python train.py --model="audio frame classifier" --train_examples=39062 --n_mels=64 --spec_augment=false --num_classes=73 --output_stride=4 --widths=[192, 288, 432] --rnn="gru" --beta1=0.9 --steps=2600 --batch_size=64 --lr_schedule="cosine_restarts" --warmup_steps=520
Rows from block 2 of a small audio frame classifier, named by matrix and row number. Each number is 128 + 32 x the weight over its row's rms, rounded and kept within 0 to 255. All counts start at 0. Numbers have three digits each.
After each channel's rows are labels from the 100 clips, of 14976, where the channel reaches its highest value: "strongest on" is what is common among them. Only what is clearly more common there than usual is listed. The data: synthesized solo parts of chorales (CocoChorales).
# conv: width-3 conv, stride 2 (model.blocks.2.conv.weight, 432x288x3, standardized in use, each kernel summed), inputs 144-215

conv.78:127089117073059093135144136074138116136124114119120091088194133108150077099081080130151068055085083138074097137147158124130152137126148054141143132152148111140113170170082098103136108163113109133088199165157104125080
strongest on: note A#3; instrument: tuba; double bass

conv.125:125131175156080071106126130113109133129163092142117122076121085135134138152169149166131100158132094064125191125081136116102129109105097151082129118139150128094057131106148151166132148123118138119095164119137179151140
strongest on: note A3; tuba; note G3

conv.96:105095163109082083135129153105178129139188132128144065076153177158118120127118128212155094100105095127116116187075154140106166159133147174165135160104122103162142165138137147117140131155136178116097124140168104102089
strongest on: note C4; tuba; note A#3; note G3

conv.184:120147125146157149120062093129117161077110080145135147113125172066125128160129131174093138164126140147136138093126124161135133144126089183122089136131119106123125091080208171135119137108163168206206150077120129189130
strongest on: cello; note G3; note F3

conv.35:114085132123151131082114152155130127154122106111154142060143126103140109151174079179158099135136139140115110081113094113112174096143148138167156124171091084118143161206168164137064122190136105126169081150217113168161
strongest on: note C4; note G3; note G#3; note F3

conv.427:179142121151117125122170168137132155106130133190099086177107121167198099091126157086096138124100111122113125179143158112199162086125162077114156136096129117134107131142131155120132143158148125197121126151117113106148
strongest on: note C#4; note D#4; trombone

conv.128:196180124151085122121154108129154108164116131148131154149125153125108100094084182122165142125139127142133166172149167135138098117101151125073143097122118134140182098029100115119163117172124138134062148144080159120082
strongest on: note F#5; note B3; note E5; note F#4

conv.226:155112165166085097128108126148123147129145096111127138126149082121146096151181151145133119168073174117153143138129165139126157128156144098140166148163178120097105118123212165183185156102117156150164178164128175200135
strongest on: cello; note G#3; note C#3

conv.160:119147091130156131124136128125129101121080083144129091092113111127142119117141149126136118124128154131193153105131079128133164083148167129178134171144092116106098175255149163111073126172129122149168106139185082109180
strongest on: note C5; note D5; note F4; note D#4

conv.418:085084178089077066133126074118112158127137147144107183111136123111114112110138156172149138135094144058149142169125133128123118128101071182148134091126163101078114141085120179124133094117134160104119112138151118121135
strongest on: note A4; note E3; note D5; note F#3

conv.379:167160124141122096138156140140093151095113132160146090132071074102166169167163155167092131186134124097150167136116168108134087122124203123109111160098116108182107140090134156117138165124116156135100061086134111100131
strongest on: cello; note C#3; note D3

conv.274:096132143082113081118079082111125154120168126119144105059162114080149162129116122173122077110116085145098181098120092115107155132134142229103099126171123137115112161176181178069069119170141112109092076096156115187123
strongest on: note A4; note D5; note B4; note C#5

conv.394:133114161118098103169068153148090125135131178115157102084102097152126174172128101154110061130113077121077099128053121088118118158138114046030072151155165147089113064067124066160144134069125163061112138116110201110111
strongest on: cello; note F#3; note C#3; note D3

conv.289:163158122114113142162162145166102192081122113196092094107117122126150161164149155105142113155116142114134120089161141096160143203124114099146113102152127140118099127182142145113129129076142122135160191167081140097118
strongest on: note A#3; double bass; note D#3

conv.403:152145136130141149149163153133146173110151113107087148182167136191162177155140103155176156102157167103129100159142140167106155153139098069114141131097146158166126174087118145176184140017174127124124203198129127142110
strongest on: note A#3; note G#4; tuba; note G#3

conv.115:147130121184107129114137155141116138110156133159133146180108154103142110126095150098126129117089130116128165140126119120170164051162136136164149132092146123139168156129139142130156117187158151254156152128084114162153
strongest on: note C#4; note D#4; trombone

conv.430:144048131149179174118161216146169135156176108168148111175144133147137138145124110147142158131132132165134032170124182169135155173030125112153134138086127098146137107141127050159205097139112135141145106147121119097125
strongest on: note G5; flute; note A5; note E5

conv.163:118124080126120090163115131147063086130162132090153123087138097167174089169124162129110085157085100123183154149132117099088109139152101177058104129132116123169168147166093193156100116079121155142134092110184130141151
strongest on: note A4; note D5; cello

conv.9:089128114090120128101145095101104104124099093166109125104174098138218124096105180138151107117141116162143151113197108144154060121158128134141152109197095142137092164210126127048062147137103137145168148112127171143122
strongest on: note C#3; cello; note G#3

conv.224:123190099103096131165124120145106197113123137172082140112140107130130131167141142102129122120096183105157148089151147113145128193115137143127096119080175146126074123143121177149155067066157111113161188124131116112150
strongest on: note A#3; note G#3; tuba; note F3

conv.392:147153105154152162158162176129152174127147135117124151173165130224164161157184104134141137121167172117148136124145133137138191136106102090103156155068173166126146142087069154148162125081185112114115206171116104152127
strongest on: note A#3; note G#4; note C4; note F3

conv.349:125088170073113133136147086158167147097160177094110067166132113106117200100106079169129124111115100105095080078066155145150185160143153101129100137149112113177098133170137052110143140143164137122087184135142089145087
strongest on: note C4; note D4; tuba; note D#4

conv.181:139177130174115141098155196158126088119083097132113185097104152122095122156123100113142131146117156115149123116127095111147147074138125074179161116120136140100170195163142127153111176236091154157115129175128140076173
strongest on: note C#4; double bass

conv.283:097162116107169154119062067136104132129144105166119121131133172129162141151083155127117105130165135161143158106179123118151109108151110162120122156166126123120149128212172159071132131143150151122188108113122166148129
strongest on: note C5; note D5; flute; note F4

conv.221:176156131134118077163181122140105171089105106157146136172135089100166100142103169165171144125129119118148163094139166110120135146117143126137152131082101119198148131125120116137133131136114112128132191175115172159125
strongest on: note A#3; note G#3; double bass

conv.281:128097166084103091143141071165160175101141179136094177110116116083091171070126155174122127161125149083145170107118102046112096142122085138146123067170140067127110061120166130075110090135145078092132135106081178191152
strongest on: note G#3; note C#3; tuba; note F#3

conv.137:078110097141114123166082088117068112099044128082077137118091110124119116193138170130070152135120147150117138070118114077097092110170110127089138127081120123118170082125060142101076047067100061079123148083087132113116
strongest on: cello; note D#3; note A#3

conv.141:154141194155087146183129138155127163100081148138114117100145118123126102225163176125128173196114147130128136114103168142130164139196131116147151153109143160116112123118152132175143122105114169118075208154092127142110
strongest on: cello; note A#3; note D#3

conv.32:126155135153175160079134111142168096171121141155186135142150194164120140108093184155140155111199127206131166148135096159123113070096169211103125138106097226171154139123148191121068173127147158129168096117140108183163
strongest on: note B3; cello; note F#5

conv.363:117136167155143153081123093159188060186133135120131134152145191155142120107106192125180170109186128206160102141170159127118123106125145151127148126152086188161160124139147153138098139105156164109114178188105100148132
strongest on: note B3; cello; note C#4

conv.259:151146078107057109171194183118119141148138082121193111100150121102104088174122160126164107070114092112128111117090117086071152152162126193139116114161143120102117136147089138121102197161080148122085151115134170094127
strongest on: note G4; note G#4; note F#3

conv.428:171190145133111159023111149125127127113107140198105157143124128144131169080135172121096143127141174089141157125111159142137124185124107124134113155127114170124084170051095119118144212165137134150165159120141166111088
strongest on: note B4; note C#5; note D5; note E5

conv.386:159165096119167112111119125138132143131144152200142120119133139164144136151166180165122156149143099115176144169126127178215158124150128162188152229136133148148099167174107100144161133117157155111168169133162129113117
strongest on: note C5; note D5; note F4